{"arch": "gmlp", "model": "self-supervised image encoder", "dataset": "microscope photos of single blood and bone marrow cells", "train_examples": 194171, "image_size": 48, "grayscale": true, "crop_scale_min": 0.3, "horizontal_flip": true, "color_jitter": 0.6, "cutout": 0.4, "method": "barlow_twins", "norm": "layernorm", "mlp_ratio": 4, "layer_scale_init": 1.0, "patch_size": [4, 4], "conv_stem": false, "layers": 8, "width": 128, "projector_hidden": 512, "projector_out": 512, "projector_hidden_layers": 2, "residual_init": "none", "optimizer": "normuon", "muon_scale": "match_rms_adamw", "lr": 0.0019, "momentum": 0.95, "nesterov": true, "orthogonalizer": "polar_express", "adamw_lr_other_params": 0.00074, "grad_clip": 3.0, "steps": 7300, "batch_size": 256, "epochs": 9.6, "lr_schedule": "wsd_sqrt", "decay_fraction": 0.3, "final_lr_fraction": 0, "warmup_steps": 730, "weight_decay": 0.1, "adamw_weight_decay_other_params": 0}
Rows from block 5 of a small self-supervised image encoder, named by matrix and row number. Rows with one number belong to one neuron. Each number is 128 + 32 x the weight over its row's rms, rounded and kept within 0 to 255. All counts start at 0.
After each neuron's rows are labels from the 100 images, of 14848, where the neuron reaches its largest size: "responds to" is what is common among them. Only what is clearly more common there than usual is listed. The data: microscope photos of single blood and bone marrow cells.
# u: gMLP up (value half) (model.blocks.5.mixer.u.weight, 256x128), inputs 0-127
# v: gMLP up (gate half) (model.blocks.5.mixer.v.weight, 256x128), inputs 0-127
# out: gMLP down (model.blocks.5.mixer.out.weight, 128x256, transposed), outputs 0-127

u.215 [ 38 124 124 105 103 144 160 111 160 170 125 148 155 118 105 127 160  94 126 160  78 105 162 131 147 169 145 150 167 186   6 106 166 196 132 123 131 116 113 122 151 101 124  98 124 120 126 113 164 108 144 132 120 133  99 111 158  84 149 122 175 109 131 115 141  89 141 154 165  95 121 115 116 161  69 132 133 142 143 134 185 142 118 139 106 103 144  87  99 139 156 146 144  73  64 135  99 110  68  64 168 138  84  95 198 135  87 161  66 128 146 116 100 128 170 189 101 142  93 136 105 137 143 119 187 163 109 113]
v.215 [142 170 147 138 109 135 127  91 188 131 101  83 194 128 108 113 158  98 156 117 172  86 115 103  91 109 103  35  81 165 168  87 119 113 180 154 123  88 112 153 118 107 162 197 143 145 128 106 157 147 123  99  77 143 135 135 124 113 160 118 122 151 103  97 112 128 148  91 153 149 103 120 135 159 165 144 143 110 125 133 160 156 127 138 123 181  99 126 206 201 108 110 104  82 108 110  97 170 127 179 110 149  84 220 149 161 173 154 124 105 131 125 114  91 139 133 131 129  82  65 121 114 129 146  52 119 193 157]
out.215 [ 78  46 173 158 110 106  67 127 104 102 157 151 110 130 142 139 122  76 113 145  75  92 115 135 128 112 147 149 164 116 150 115 168 122  70 151 101 133  75 134 131 115  68 128 138 141  51 170 126 129 106 152 124  88 102 115  72  82 168  80 167 142 160  81 178 182 125 161 102 152 167 177  47 102 172 151 152 135 184 136 117 155 126 147 153 159 133 133 169  97 137 126 143 126 148 111 155 117 160 121 118 170  80 135 103 158 125 107 158 180 155 161 136 121 137 153 132  81 101 159 194 105 131 172 102  68 155 110]
responds to: cell type: erythroblast

u.84 [146 128 112  51 188 131 131  88 128 124 128 142 101 147  91 163 139 115  99  91 123 105 114  48 104 139 132 142  94 111 110 136 154 125 191 103 173  88 102 189 110 113 129 107 119 113 106 153 160 150  86  93 129 172 135  96 133 116 109 114 154 130 113  73 179 139 158 102  74 202  92 143 187 119 143 122  89 179 107 142 121 124 135 120 113 162 129 117 148 122 142 121 127 225 117 122 161 113 111 144 144 164 141 152  88 167  57 148 169 185 132 146 201 140 111 123 118 164 168  81  92 182 117 116 179 132 178  83]
v.84 [120 124 193 178  98 158 115 164  84 126 161 134 153 148 129 133 172  83 132 167  84 142 121 137 191 211  94 137 201 136 100  91  94 134 146 114  97 137 132 121 170 110  57 201 131 137 144 150 120  99 115 134 135  64 112 106 154  51 141 134 106  89 130 145  87 104 198 138 131  85 143 168 154 123  76 102 148 153 194 168 152 133  76 134 161  56 116 113 134  95  74 119 100  99 108 154 127 103 125 115 132  78 130 110 168  95 100 130 149 137  86 150 115 142  72 118 124 105 131 158 112 139 171 152 101 156 134 114]
out.84 [151 117 149 113 104 128 124 120 130 152 140 103 105 111 122 167  90 117 148 148 146 132 132 167 236 124 129 127 149 100 220  77 168 116 108 144 128 180 101 129 137 117 197 151 118  93 149 123 107 192 155 139 130 121 144 167 115 138 138 172  68 146  92 120  79 129 130 103 154  71 117 132  92 166 170 131 126 133 139  94 116  34 118 111 101 117 169 106 160 106  91 107 121 143  83 110 126 111 160 124 108  86 136 138 174  62 152  69  71  60 112 143  74 121 156 158 203 119 125 100 133  79 151 126 125 101 143 102]
responds to: cell type: promyelocyte

u.72 [ 75 151 125  68 137 110 168  54 140  59  81 160  70 159 121 113 163 127 141 163  64 133 116  87 168 105 123  94  82 168 148 137 140  90 171  75 123 102 135 132  84 103 178 137 122 127 120  86 133  96 187 115 136 107 126 126 123 129  95 169 104 120 147 107 188  93 203 163 142  82 147 108 115 166 149 124 129 117  69 139 143 163 172 160 142  96  77 158 134 156 187 166 136 135 132 168  85  90 104  91 170 111 162 129 144 102 137  96 153 129 121  82 105 180 148 150 133 163 150 176 172 134 112 169 159 128  94 124]
v.72 [149  68 165 136 130 144 112 183 139 174 161  82 223 102 142 122  94 146 125  82 114 104 106 161  79  93 158 151 169 111  63 128 129  88  76 125 131 162 106 105 144 164  70 170 125 136 119 156 123 200 195  96  91 127 100 104 151 154 157 100  89 154  89 110  90 145  70  73 140 115 160 119  77 122 153 107 132 103 145 188 108 170 130  96 172 102 165 114 108 126 112  94  84 134 208 104 143 155 155 153 144 117 156 152 108 157 140 142 114 141 147 116 117  86 140 148 105 125 135 147 157  81 109  76 141  80 149 147]
out.72 [102 167 162 155 141 130 157 157 123 120 167  98 138 121 113 152 107 102 116 140 131 137 141  39 100 151 129  72 113 148 110  90 172  80  65 139  85 123 211 124  88 174 137  78 116 131 133 122  74 101 146  91 166 144 121 149 140  87 186  86 151 143 168 160 133  93 138 160 146 124 100 107 129 174 124 127 131 103  54 124  72 213 133 122  99 116 123 102  89 144 194 178 114 141  60 204 128 147  59  93 172  94 126 129 132  90 151 151 140 124 116 108 105 143 144 155 153 116 133 124 178 127 153 147 139  96 123 144]
responds to: smear: peripheral blood

u.139 [143 160  66 101 136 156  81 160 114 173 137 143 140  75 139 141 147  69 154  87 163 107 147 145 134 136 135 112  91  77 137 137  88 136 161 137 155 132 153 129 118  84 134 196 158 158  95 195  91  67  97 107 109 118 134 111 112 100 105 187 148 152 151 113 120 160 124 134 157  81 138 124 149  46  81 115 155 105  98  88 143 115  95  99 137 154 157  49 135 137 110  81  84 112 148 131 191 123 179 145 104 171 136  79 123 161 131  67 101 147 133 109 142 133 122  88 112 189 189 132 143 186  96 172 150  86 108 130]
v.139 [137 168 150 142  73 152  68  99  99  69 172 132 166 132 130 126 149 186 164 199  86  98 115 177 114 136 146 192 179 112 116 182  79 144  71 174 128 166  49 134 149 115 127 116 155 140 121 130 130 129 193 121 141 132 105  67 145 121 134 128 154 123 115 199  63 126 149 197 146 169 124 135  83 145  99 123 129  91 153 135 115 162 152  84 117 134  81  76 122 131  66 157 158  90 100 113 130 131 161 107  59 107 149 119 160 130 111 152  89 162 120 113 114 105 113 108 162 145 136 123 119 121  93 150 181 150 127 103]
out.139 [155 145 144 134 136 120 130  95  82  70 117  94 110 173 132 106 145 162 170 158  96  73 139 169 128 146 167 151 151 153 108 126 172 134 135 110  64  84 146 123  76 116 164  67  86  81 101 162  97 211 192 159 169 110 112  82 120 120 132  94 154  56  81 124 115 105 158 105 114 133 116 173  86 173 134 124 148  93 143 170  67 165 143 150 162 103 119 189 123 113  88 153 138 146 115  93 147 151 131 128 137  56 152 117 144  97 156 123 211 164  88 125  97 115 107 116 162 110 129 165 138 133 120 106 155 102 148  77]
responds to: cell type: promyelocyte

u.107 [119 150 102 100 115 162 110 104  94 188 126 108 137 120 163  83 110 165 142 134 149 222  74 124 151 150 160 116 172  88 130 125 139 138 198 127 110  82 141 167  82 156  93 109 162 113 141 129 172 114 113  78 145 200 145 146 147 129 102 130  99 116 117 138 100 115 124 133 121  44 122 136 182  86 140  95 116 134 124 110 175 149 113 102 116 131 190 109 117 140 102  80 140 138 131 125 131 106  54 177 147 100  87  80 101  95 116 124 151 195 117 161 162 140 180 108 186 150  89 118 148 116 130 109 146  27 119 154]
v.107 [110 169 135 159 129 139 148  66 114 144 135 114  89 105  97 113  78  87 125 122 132 159 114 150 151 119 173  63 110 124 155 152  54 127 156 152 121  59  67 121 129 130 105 127 117 132 142 146 105  87  82  91 149 120 110 156 137 208 167 137  88 136 151 144 140  99  83 145 135  92 131 153 196 149 167 151 133 129 148  91 180 147 125 115 118 129 167  80 132 138  77 105 116 164  77 161 168  95 142 208 162  71  94  89 145  71 150 151 144 203  97 164 143 151 199 156 121 111 114 124 132  97 131 129 140  78 117 163]
out.107 [103 159 125 196 122 128 167 126 161 113 155 171 134 135 141 144 175 109 117 111 130 100  83  74 110 151 141 141 117 181 152 150 169  61 115  53  74 144  82 133 123 127 148 122 177 173 144 121 127 140 103  86 107  99  86 128 170  90 130 154 185 159 184 107 105 125 108  96 131 156 101  75  80  76 110 119 160 137 126 127 102 182  95 143 130 145  42 154 120 122 174 115 162 136 145 183 124 165 145 110  65 185 136 151  75 113 120 132 141 121 108 144 107 125 132  36 126 102 119 133 134  76 101 116 116 198 120 139]
responds to: smear: peripheral blood

u.35 [173  74 163 122 128  96 119  92 101 134 203 101 128 143  58 153 103  93 120  75 126 163 116 114  94 107 116 120 109 139 163 136 109 153 109  89 119  67  90 219 147  69 120 102 106 130 134 133 152  91 111 208 146 104  76 138 132 145 111 165 124  91 142  99 116 181 131  97  89 148  78  97  98 104 120 114 186 101  91 130 146 145 188 150 149 157 126 129 168 162  96 115 142 122 158 101 140 133 161 160 151 148 122 142 160 106  80 131 124  96 150 132 161 143  79 158  49 142 132  81 138 125 122 166 174 182 188 105]
v.35 [ 64  90 108 118  88 176 113 170 120 161 130 129 138 136 116 107 134 122 127 118 149 107 181 158 156 112 138 114 120  79 117 137 138 140 131 188 151  89  84 126 140 108 114 124  68 116 119 116 168 156  91 135 109 107 179 193  91 174  98 104 146 104 125 111 114 145 121 120 201 121 120 131  81 130 125 131  60  89 166 126 166 152  46 157  74 101 108 100 116 152 152 136 142 101 160 105 113 126 163 161 105 166 125  94 136 183 109 120 152 174 142 186 137 145 148 200 144 171 158 133  40  94  76 146  75 140  71 175]
out.35 [117 146  72 109 100 135 178 141  97 145  98 125 132 163 198  68  89 116 128 175  39 138 130  94 118 113  90 129 119  83 138 120 115 189 109  85 180 132 115 101 133 156  75 120 137 111 119 163  74 191 165  64 114  75 149 163 115 185 134 124 162 166 118 144 198 180 122 140 177 115 138  81 152 154 155 130 123 147 112 142 119 146 130  93 149  81 133 102 150 137 148 176  83 110 153  77 170 158  94 136 118 127 185 162 167 101 159 111 184  91 120 104 119 106 125 101 181  95 125 137 136 100 120  74 124 141 145 136]
responds to: cell type: promyelocyte

u.6 [145 106 149 181 124 104 124 136 140 134  98 218 122 142  93 118 142  80  55 117 175 170 163 122 144 102  91 177 131 152 176 149 149  84 167 135 113 213 130 100 134 162 131 101 153 140 119 164 110 181 167 166  82 144 146 143 115 139 156 130 103  58 103 145 112  74 119 118 143 104 136 120 120 150 106 127 129 110  84  66 198 154 103 125 135 124 164 132 137 157 178 179 127 117 173 153 112 134 111 166  69  87 191 196 137  95 153 154  91 164 165 100 111 106 119  92 134 162 132 112  99 139 115 116 103  98 192 128]
v.6 [155 185 138  93 141  99  64 131 118 102 104 117  94 138  79 109 124  76  82 111 136 160 171 144  57 200 130 166 136 116 159 113 123 108  98  87 131 114 154 142 165 181 100 109 116 152 148 132 124 158 184 130 134  56  85 100 132 153 132 158 188 117 115 133 106 173  96 149 166 134  81  70 116 118 106 152 118 133 112  72 107 152  80  92 118 127 122 137 160 177 151 128 140 139 162  97 155 120 118 122 170 114 136 145  77 142  85 127 106  88 255  98 147 137  82  81 106 112 134 103 126  99 162 168 134 139  94 145]
out.6 [134  74 158 143  98  52 160 125 134  87 184 104  89 115 195 112 105 223 181  75 185  95 124 154 150  97 126 159 112  95 166 147 134 139 168  80 109 131 126 180 120  74  80 131 133 194 143 117 111 174 124 164 119 117 110  86  84 104 131 120 106 140 162 110 157 146 110 119 133  83 144 137 179 138 107  92 184 111 113 114 141 141 110 151 118 143 188 162 102  77 119 176 147 123 101 143 158 125 143 169 105 129 166  89 158 114  65 117 112 140 118  68 119 168 145 176 167  76 139 139 133 126 160 177 124 135 133 158]
responds to: cell type: erythroblast

u.109 [ 73 173 156 181 199 128  99 157 136  62 135 113 179 171 141  84 170 171 171  77 148 119 132 147 107  79 164 129  98 136  93 188 156 133 138 200 127 160 114 173 113 105 145 129 115  78 114 130 105  75 113 137 137 143  93 127 140 107 119  70 129  70 118 150 135 146 105 142  86  86 160 213 138 201 115 119  82 133  62 107  78 137  73 134 122 105 117 126 173 114 117 143  93 106 135 114 150 156 122 189 132  95 116 122 119 118 162 154 131 108 113 126  83 151 169 116 109 136 151 143  97  74 105 168 146 120  86 146]
v.109 [123 136 125 124 135 123 121  99  52 146 110 141 135 100 141 154 212 140 150  94 146 113 139 154 133 128  85 136 121 103 106 139 111 186 163 110  69 174 113 128  68 247 157 120 151 119 137 130 127 116 111 105 131 106  70  70 101 132  44 121 134 186 115 118 179 140 180 116 154 109 111 184  73 111 127 147 147 150 183 131 109 153 134 155 140 173 125 121 126 108  74  89 106 135  96  80  93 144 134 117 109 137 165 118 107 163 179 114 154 112 119  68 122  90 154 127 190 163 122 119 116 191 188 132 113 122 132 127]
out.109 [124 106 110 111  94 117 196 109 107 118 179 160  81 122 127 135 149 106 155 145 113 192 146 183 176 130 141 135 171 144 144 107  60 110 113 105 103  87 173 136 110 111 147  85 109 184 125 117 140 143 121 121 120 173 147 164  99 152 116 179 100  50 162 128 138 101 148 110 149  75 146 117  73 114 154 154  94  95 105 131 142  95 149  93  65 103  89 139 136 145 127 109  87 121 154 152 168  77 110  54 132 195 124 116  85 178  87  93 135 139 104 177 156 160 138 162 126 146 126 144 165 212 104 126 109 148 171  67]
responds to: smear: peripheral blood

u.138 [130  91 196 137 157 163 156 146 147 112 128  70 110 108 133 101 114 102 128 103 114  80 139 174 171 128 120  80  95 130  80 115 144 146  77 179 182 159 143  98 114 166 153 128  81 124 122  94 114  99 124 146 152 160 146 117 191 143 111  82 169 161 148 115 134 161 121  91 116 123  37 136 111 125 124 131 135  96 105  69 126 133 141 167 165 207 160 160 121  81  79 134 121 171 168 115 175 113  99 176 134  81 136 132 111 125  70 132 126 141 158 123  85 122 139 151 150  90 128 176 183 121 199 128  92  52 105 165]
v.138 [133  97  95  96 124 156 132  88 146 220 145 205 126 132 122 122 184 122 128  90  80  73 171  83  93 120 154 182 113 108 171 105 141 103 113 129 132 106 138 164 145 163 117 193  93  64  94 117 164 166 211 158 112  67 126 157 125 187 165 118 117 122 131 113 157 123 136  96 144 144 121 104 174 115 141 145  88 117 139 104 134 184  91 157 168 114  74 114  90 118 146 157 164 130  67 116 138  96 112 134  74 160 147 174 139 108  84 127 142 117 129  93 114 168 129  88 125 154 176 125 105  88 120 116 184  99 107 163]
out.138 [102 160 174 162 157 133 136 153 128 155 128  75 174  89  87 117  86 147 113 119 164 126 109 141 146 160 105 131 143 190 106  88  81 130 115 156 106 147 108 105  75  86 139 184 107  42 124 184 141 167  90 129 145 120 115 116  57 136 129 111 150 122  73 101 103 129 112 167  97  96 125 151 116 147 152 133 118 176 121 173 124 142 154  81  67  72 156 105 151 170 145 153  76 151  73 116 158  82 109  63 163 117 140 151 101 124 191  88 145 134 122 136 176 145  97 174 119 165 140 114 165 140 143 159 114 199 162  88]
responds to: smear: peripheral blood

u.207 [104 131  94 168  71 147 133 140  71  95 177 130 127 106 155 172  80 115 152  97 150  84 120 147 143 117 127 187 111 146 201 187 138 151 123 145 127 129  59 177 135 110  87 146 125 156 128 172  53 119 167 134  75 173 152 136  83  75 109 132 129  92 110 147 125 132 116  93 166 119 132  75 123 164 161 111  72 104  94 105 135 132 144 157 152  39 118 142 114 113 117 107 173 118 150  92 161 223  80 165 122  90 173 129 127 133 128 168 131 100 142 146 159 119  89 108 155 160 136  78 131 121  94 118 182 135 148 119]
v.207 [127  93 121 207 108 127 109 137 153  98 111  78 113  80 147 109 108  81 191 149 131 143 141 162 178  94 100 165  71 124 159 201  89 122 128 123 158 234 123 124 122 130  71 170 182 131 122 141  58 133 129 183  52 182 134 148 103 112 134 140 103 122 127  87 108  82 137 125 106 154 125 164  73 110 121 111  87  86  81 107 148 141 140 180 164 105 138  94 161 128 162 142 109  91 170 130 119 139 125 147 133 155 143 108 189 114 110 125 135  96  75 148 165 107 148 123 118 156 121 141  52 117 157 118 152 141 138 140]
out.207 [133 123 154 147 162 100 110 121 104 168  93 116 153 162  73  93 150 120  83 128 120 143  61 113  96 167 177  91 125 107 114 137 108 139  73 136 120 181 153  88  92 112 138  78 156  99 139 145 203 165  57  95 155 100 104 122 158 157 138 150 116 165 155 102 143  96 139 156 162 173 113 141  92 136 149 114 158 183 139 151 134 106  75 111  94 161 106 117 142 141  97 159  83  84  94 113  82 116 172 108 172 164 101 194  88 113 189 100 146 125 126 107  97 151 117 128  65 187 145 210 107 146 134 151 125 144 122 194]
responds to: cell type: erythroblast

u.253 [114 150 115 147  77 154 146 102 120  88 116  75 139 200 122 137 109 121  81 159 142 174 166 102 172 115 136 175 119 101 160  86  93 138 114  89 153  72 129 159 139 162 123  98 112 150 131 166 168 136 142 168  78 133 165 117 151 129 101 179 112  97 135 193 145 174  96 102 157 136 142  97 126 125  60  89 135 146 100 152 127 152 108 102 132 107 158  81 110 195 189 163 143 151 179 110 142 183  69 110 168 113 104 119 101 145 119 115 130  48 126  97 105  70 120  60 120 160 142 108 178 111 113 120 128 113 146 204]
v.253 [181 163 134 139 174 155 168 101 135 148 118 162 154 113  66 190 160 149 162 116 207  94 120 145 161 159 158 139 167 153 103 193 101 125 145 146  76 152  68 109  97 102  97  84 135  89  96 136 101 108  98 117 151 175 108 134 127  73  30 168 121 146 142  90 154  90 128 166 125  72  82 158 167 158 132 129 116 172  99 138 100 126 103  73  96 120 139 156 185  67  83 148 131 121  96 196 146  96 136 117 132 103  91 114 118 111 119 127 114 119  96 177  90 144 154 140 124 131 110 172 124 138 126 143 166 152 148  91]
out.253 [132  97 118 144 109 120  94 113 150 138 122 129 138 135 138 155 122 110 102 141 181  81  92  84 155 122 114  69 147 136 146 110 192 129 161 127 117 140 146 102 105 109 120 150 107 150 114 128 179  34 127 140 135 102 109 206 115 102 167 102 113 142 125  80 100 124 139  77  55 131 102 125 159 201 190 113 153 108 157 128 116  69 184 139 149 147 137 146 154 189 148 105  52 160 126 105 116 132 104 123  80 131 178 183 183 143 141 139 110 221 112 104 156 145 135 140  88 116 110  98  66 118 119 140 144 172  76 109]
responds to: cell type: erythroblast

u.188 [131 137 102  91 153 157 124 181 132 134  72 107 100  92  77 153 113 126 192 121 162  66  93 140 149  79 158 152 156 149 130 158  96  74 141 101 131 141 151  97 107 123 118 104 154  96  93  78 133 124 133 109 176 150 133 104 180  88 136 161 150 116 169 139 136  68  80  94 162  83  69 148 187 169 126 123 155 178 121 154 162 150 123 108 150  98 166 163 198 169  46 190 144 116 113  73 147 160 138 159 110  74 138 118 159 127 133 148 134 155 170 133 109  73  70 116 123 113 121 115 103 131 115 131 110  61  96 127]
v.188 [149 106 173  78 176 167  63 122 177 140  99 209 142 101 103 142 170  95 172 168 120 131 141 149 173 125 133 118 147 131  68 184 107 131 152 136 107 121 131  86 119 170 148 137 143 131 141 104 169 127 120 121 166 160 150 116 129 141 141 102 165  93 148  81 139 100 114 138 123 109 118  86 133 108 162 120 105 169 160 127  92 200 135 142 138 143 119 163 131  99  71 140  43  92 104 133 124 160 118 136 126  44 157 184 177 129 127 156 119 129 131  82 114 144 102 128  71 119 154 108 157  94  61  98 132  81  41 166]
out.188 [129 138 124 143 111 152 155 118  86 130 116 105 128 158 150  97 155 103 155  77 112 102 126 179 117 175 121  84 128 123 152 121 141 172 110 138 113  91 166 164 116  98 102 154 114 165 109 129 126 109 138 151 127 148 114 106 172 113 146  92 126 162  99 137  88 148 150 213  58 127 156 119  35  64 147 154  98 106 102 108 118  91 126 182 147 149 128 100 103 112 131 108  94 138 200 159 178 121  84 133 143 192  96 150  79  66 120 137 101  76  43 111 156 156 190  86 119  87 165 185 132 110 161 129 112 132 178 138]
responds to: cell type: segmented neutrophil

u.232 [143 111 143 151 145 122 148 142  76 136 114 106  88 127  99 121  99 200 163 149 126 198  71 160 154 108 200 120  75 104 119 182  92 147 132 132 148 165  42 149 150  76 154 115 141 113  97 108 141 136  92 157  37 180 100 182  71 132 117 158 147  70 153 119 190 120 129 105 120 134 137 140  96 154 117 152  75 136 143  82 123 120 139 102 150 160 189 157 106 118 135 117 127 135 177 113 127 122 138 163 112 207  59 142 127 179 120 131 134  70 116 148 194 145 138 119 103 151 130 141 113 135 121 137 141  90 130 114]
v.232 [ 53 134 107 173 146 123 124 148 106 122  78 137 117 160 160 120 103  84 121  81 130 142 103 136 143 101 100 141 136  88 156 108 131 189 146 180 119 177 110 200  98 109 107  88 115  53 180 151 130 104  84 151 160 149 100 115  95 139 112 110 113 108 130 116 140 138 179 134 110  75 190 159 148 192 190 110 101 124  88 108 109 121 123 103 191 168 137 179 100 128 130  90  89  72 170  88 142 131 141 116 143 137 141 105 142 162 116 108 191 113 108 141  51 160 139 123 165 129 150 198 156 138 179 100 156 115  88 154]
out.232 [154 155 161 142 101 130 130 153 139 109 151 145  90 175 125 157 125  52 120 148  64 116 216 159 151 126 113  83 157 171 145  84 178  38 104 148 127 108 154 124  92 170  64 149 105 120 153 153 136 112 148 112 118  85 162 173 164 152 130 135 125 124 124 104  95 141  58 158 163  80 113 122 160  76 128  87  84  95  88 140 152 150 140 134 127  89 125  53 195 132 143 183 150 103 188 132 171 158 120 136 138  92 168 123 113 161 100 154 115 126 143 152 123 138 118 129 127 106 115 147  70  89  92  88 143 174 146 148]
responds to: cell type: segmented neutrophil

u.99 [162  99  95 131 111 120 161 115 127 147 139 137 136  98 124  88 141 106 179 214 115 136 133 135 163 169 109  80 195 112  98  71 190 124  90  69  85 131 130 164 161 122 125 126 149 158 134 125 136  38  92 136 132  92  52  62 123 151 138 134 164 115 140 150 151 156 165 167 151 146  88 172 133 110  92 182 151 109 137 135 159 148 136 150 105  92 162  95 102 140 167 104 165 154 140 157 101 121  58 131 116 155 130 120 178  99  99 139  89 113  98 150  82 144  60 150  68  68 179 113 148 115 142 135 145 136 156 117]
v.99 [117 152  79 152  78 122 137  99 195 120 147 159 159 137 120  92 177 129 113  79 108 107 187 136 115 123 108  73 149 169 114 122 158 149 108 114 106 178 149  88 150 142 120  90 136 129 146 165  80  64 106 123 155 114  68 131 149 118 106 124 143 137 182 136 128 117 127 143 172  87 123  50 159 140  78 202  97 111 118 115 120 127 144 155 114 122 131 136  96 117  88 117 150  51 105 178 143 111  82 167 128 146 131 142 151  29 102 180 138 149 130  76 156 119 129 126  78 131 173 114 162 206 171  80 128 121 146 146]
out.99 [ 94 147 179 139 143 102 154 132 154 121 112 113 126 142 156  91 135 103  43 135 136 122  93 165 162 121  94 129 163  96  95 196 118 188 104 128 108 117 165 111  97 117 106 109 151 162 165 100  76 237 198 137 156  64  97  75  97 107 117 145 150 101 158 160  86 115 164 118 127  86 134 145 117  96 192 103 119 205 207 177 101 151 102 131 133 117 146 133 161 110 153 101  99 134 145 122  76 143 115 156 100 149 150 162 133 131 127 159 132 112 107  87 108 109 155 112 134  87 148 159 147 117 148 165  90  66 123 122]
responds to: cell type: erythroblast; smear: peripheral blood

u.3 [152 111  88 187 129 143 135 123 127 163 128 129 124 196 129 133 107 102 107  88  98  73 128 174 115 171 159 180 132 123 127 127 192 183  93 176 172 137 154 127 191 115  71 123 132 134 110 114 121 191  72 131 102 120  97  90 107 100  99 108 101 159 127 112 127 180 102 110 130 134 144 112 140 174 125 153 114 213 125 133 160 109 144 139  92 177  72  97 124 140  82  73 124 115 107 181 123 181 142 165  88 107  75 158 126  78 129 109 163 171 105 122 108  95  99  86 123 120 168  72 175 145 168 119 166 127  95  74]
v.3 [ 83 134 121  64 112 135 153 104 121 119 184 161 103 172  75 122 129 130 152  87 149  82 142 113 111 172 151 109 158 122 142 109 123 108 125  95 126  76  44 151 138  76 178 127 113 133  88 132 127 181  94 127 118 140 171 106 173 151 115 145 158 141  83  88 147 147 107  58 105 131 112 161 139 131 139 122 145 108 169 127 125 163 142 106 139 118 123 185 103 142 110  94 187 186 162  64 190 142  97 149  67 179 104  64 140  96 119 106 134 103 179 136 115  75 150 109 165 165 142 109 140 162 146 184 186 146 182 115]
out.3 [161  98 170 128 159  95 145  61  80 112 147 179  97 135 127  84 160 202 113 113 130 115 138 156 142 144 141 162  90 142 131 131 143 185  55 105 131 129 131 153 131 134 140 144 118  90 178 142 166  93 124 141 101 125 122  96 140 110 121 155 134 125 165 178 140 108 156 119 124 128 164 155 202 114  75 131 150 144 115 153  78 120 144 119  86 191 157 102  75  94 118 198 154  97 140 106  89  72 115 145 186 117 216  80 132 148 125 128  81 168  97 103  82 133 122 124  95  94  79 184 142 133  72 152  80 125 106 135]
responds to: cell type: promyelocyte

u.128 [152 144 102 181 139 170 146 151  82 167 154  55 142 150 155 103 129 112 148 114  89 148  56 138 149 163 136 140 153 166 122 154 124 120 103 123 106 130 210  70 171 161  95 150 180 123 107 144 125 114  94 111 151 115  54 110 164 113 112 138 177 138 164 132 136 139 107  96 151 113  79 191 136 102  97 132 134 114 141  93  56 119 131  93 152  83 153  90 142  83  86 126 144  89  70 150 114 121 109 196 140  78 150 161 169 105  60 144  51 168 106 144  80 114 147 151 134 152 110 137 107 158  97 164 151 110 126 132]
v.128 [101 124 160 166 137 186 114 122 114 123 126 119 205 107 110 158 138 117 112 151  95  61  94 122  91 134  99  79 159 108 149 113 102 123 161 118 101 143 119 118 137 157 171  64 123 167 155 121 124 151 117 147 155 124 102 127 108 107 114  63  95 196  90 107 101 107 199 142 147 132  99 137 148  94 117 104 151  97 167 147 153 144 153 135 122  87 198  92 171 135  98  89 184  76  63 136  77 156 110 188  71 146 114 138 201 103 168  96 138 150 165  96 129 115 105 106 137 155 138 105 104 174 168 117  79 103 132 193]
out.128 [107  96 141 121 136 129 113  96 107 143 129 165 108  92 117 145 145 109 151 145  71 139 205 162  84 139 139 149 141 145 101 108 124 121 136 143 119 145  96 172  87  82 115 126 129 124  48 110 111 163  94 194 145 158  90 123 151  95 112 113 121 108 100  64 159 151 175 177 122 145 163 148 125 123 130 120 172 115 172 176 149 167  95 161 100 200  84 142 157 111 118 142 115 109 124 102  82 111  93  93 153 198 171 102 139 129 191 142 227 108 137 126 184 140 135  68 100 135 168 146 165  52 154 130 109 110  95 135]
responds to: cell type: erythroblast

u.52 [158 100 133 172 108 142 182 139  97 138 161 114 125 140 147  70 163 103 127 136 125 148  97 131 155 174  86 111 144 197 108  84 117 115  91 103  68 146 134 138 172 150  93  56 149 144 162 136 101 146 103  86  76 123 117 116 165  56 127  86 157 151 109 100 130 161 134 190 128 111 109 133 131 120  95 136 111 172 147 143 120 104 157 218 143 161 138 161 144 149 104 126 158 123 117 120 117 115  57 151 127  98 213 136 193 117  96  95 145 124 124 124  87 150 103 108  58 110  88 177 102  65 175  99 152 156 149 105]
v.52 [103  90 100 131 101 134 136 114 154 165 116 119 134 126 105 154 120 127  69 170 122  86 141 100 161  99  83 126 127 165 103  79 131 102 131  97 117 129 131 153 108 105 100 188 106  77 118 215 152  96 102 111 182 137 121 193 125 169 189 122 111 140 116 164 104 112 114 186 160 142 137 120  96 142 168 116 141 137 156 175 158 144 158 143 182 130 163  82  97 175 113 112 160 221 131 146  52 146 106 153  79 135 160 113 103  93 140 165 112 115  96 163 123 130  42 130  75 180 126 111 109 114  72 150 154  97 160 150]
out.52 [ 92 177 134 105 140 200 107 130 127 143 104 126 121 108 166  77  98 126 113 153 172 125 131 181 152 164 137 123 152  85 103 141 123 153 167  91 153 126 119 131 114 106  71 186 147 101 110 123 169 144 159 135 175  95  98  84 122 104 166 154 129 141 135 123 112  89 122  91  80 144  86 116 141 151 116 143 222 111 140  91 116 175 118 125 168  51 101 103  40  68 110 107 117 130 170 166 192 130 163 124 188 131 102 189  95 113 159 160  66 105 144 163 153 150 113 139  92 118 129 145 125 154  79 144  94  82 151 134]
responds to: cell type: erythroblast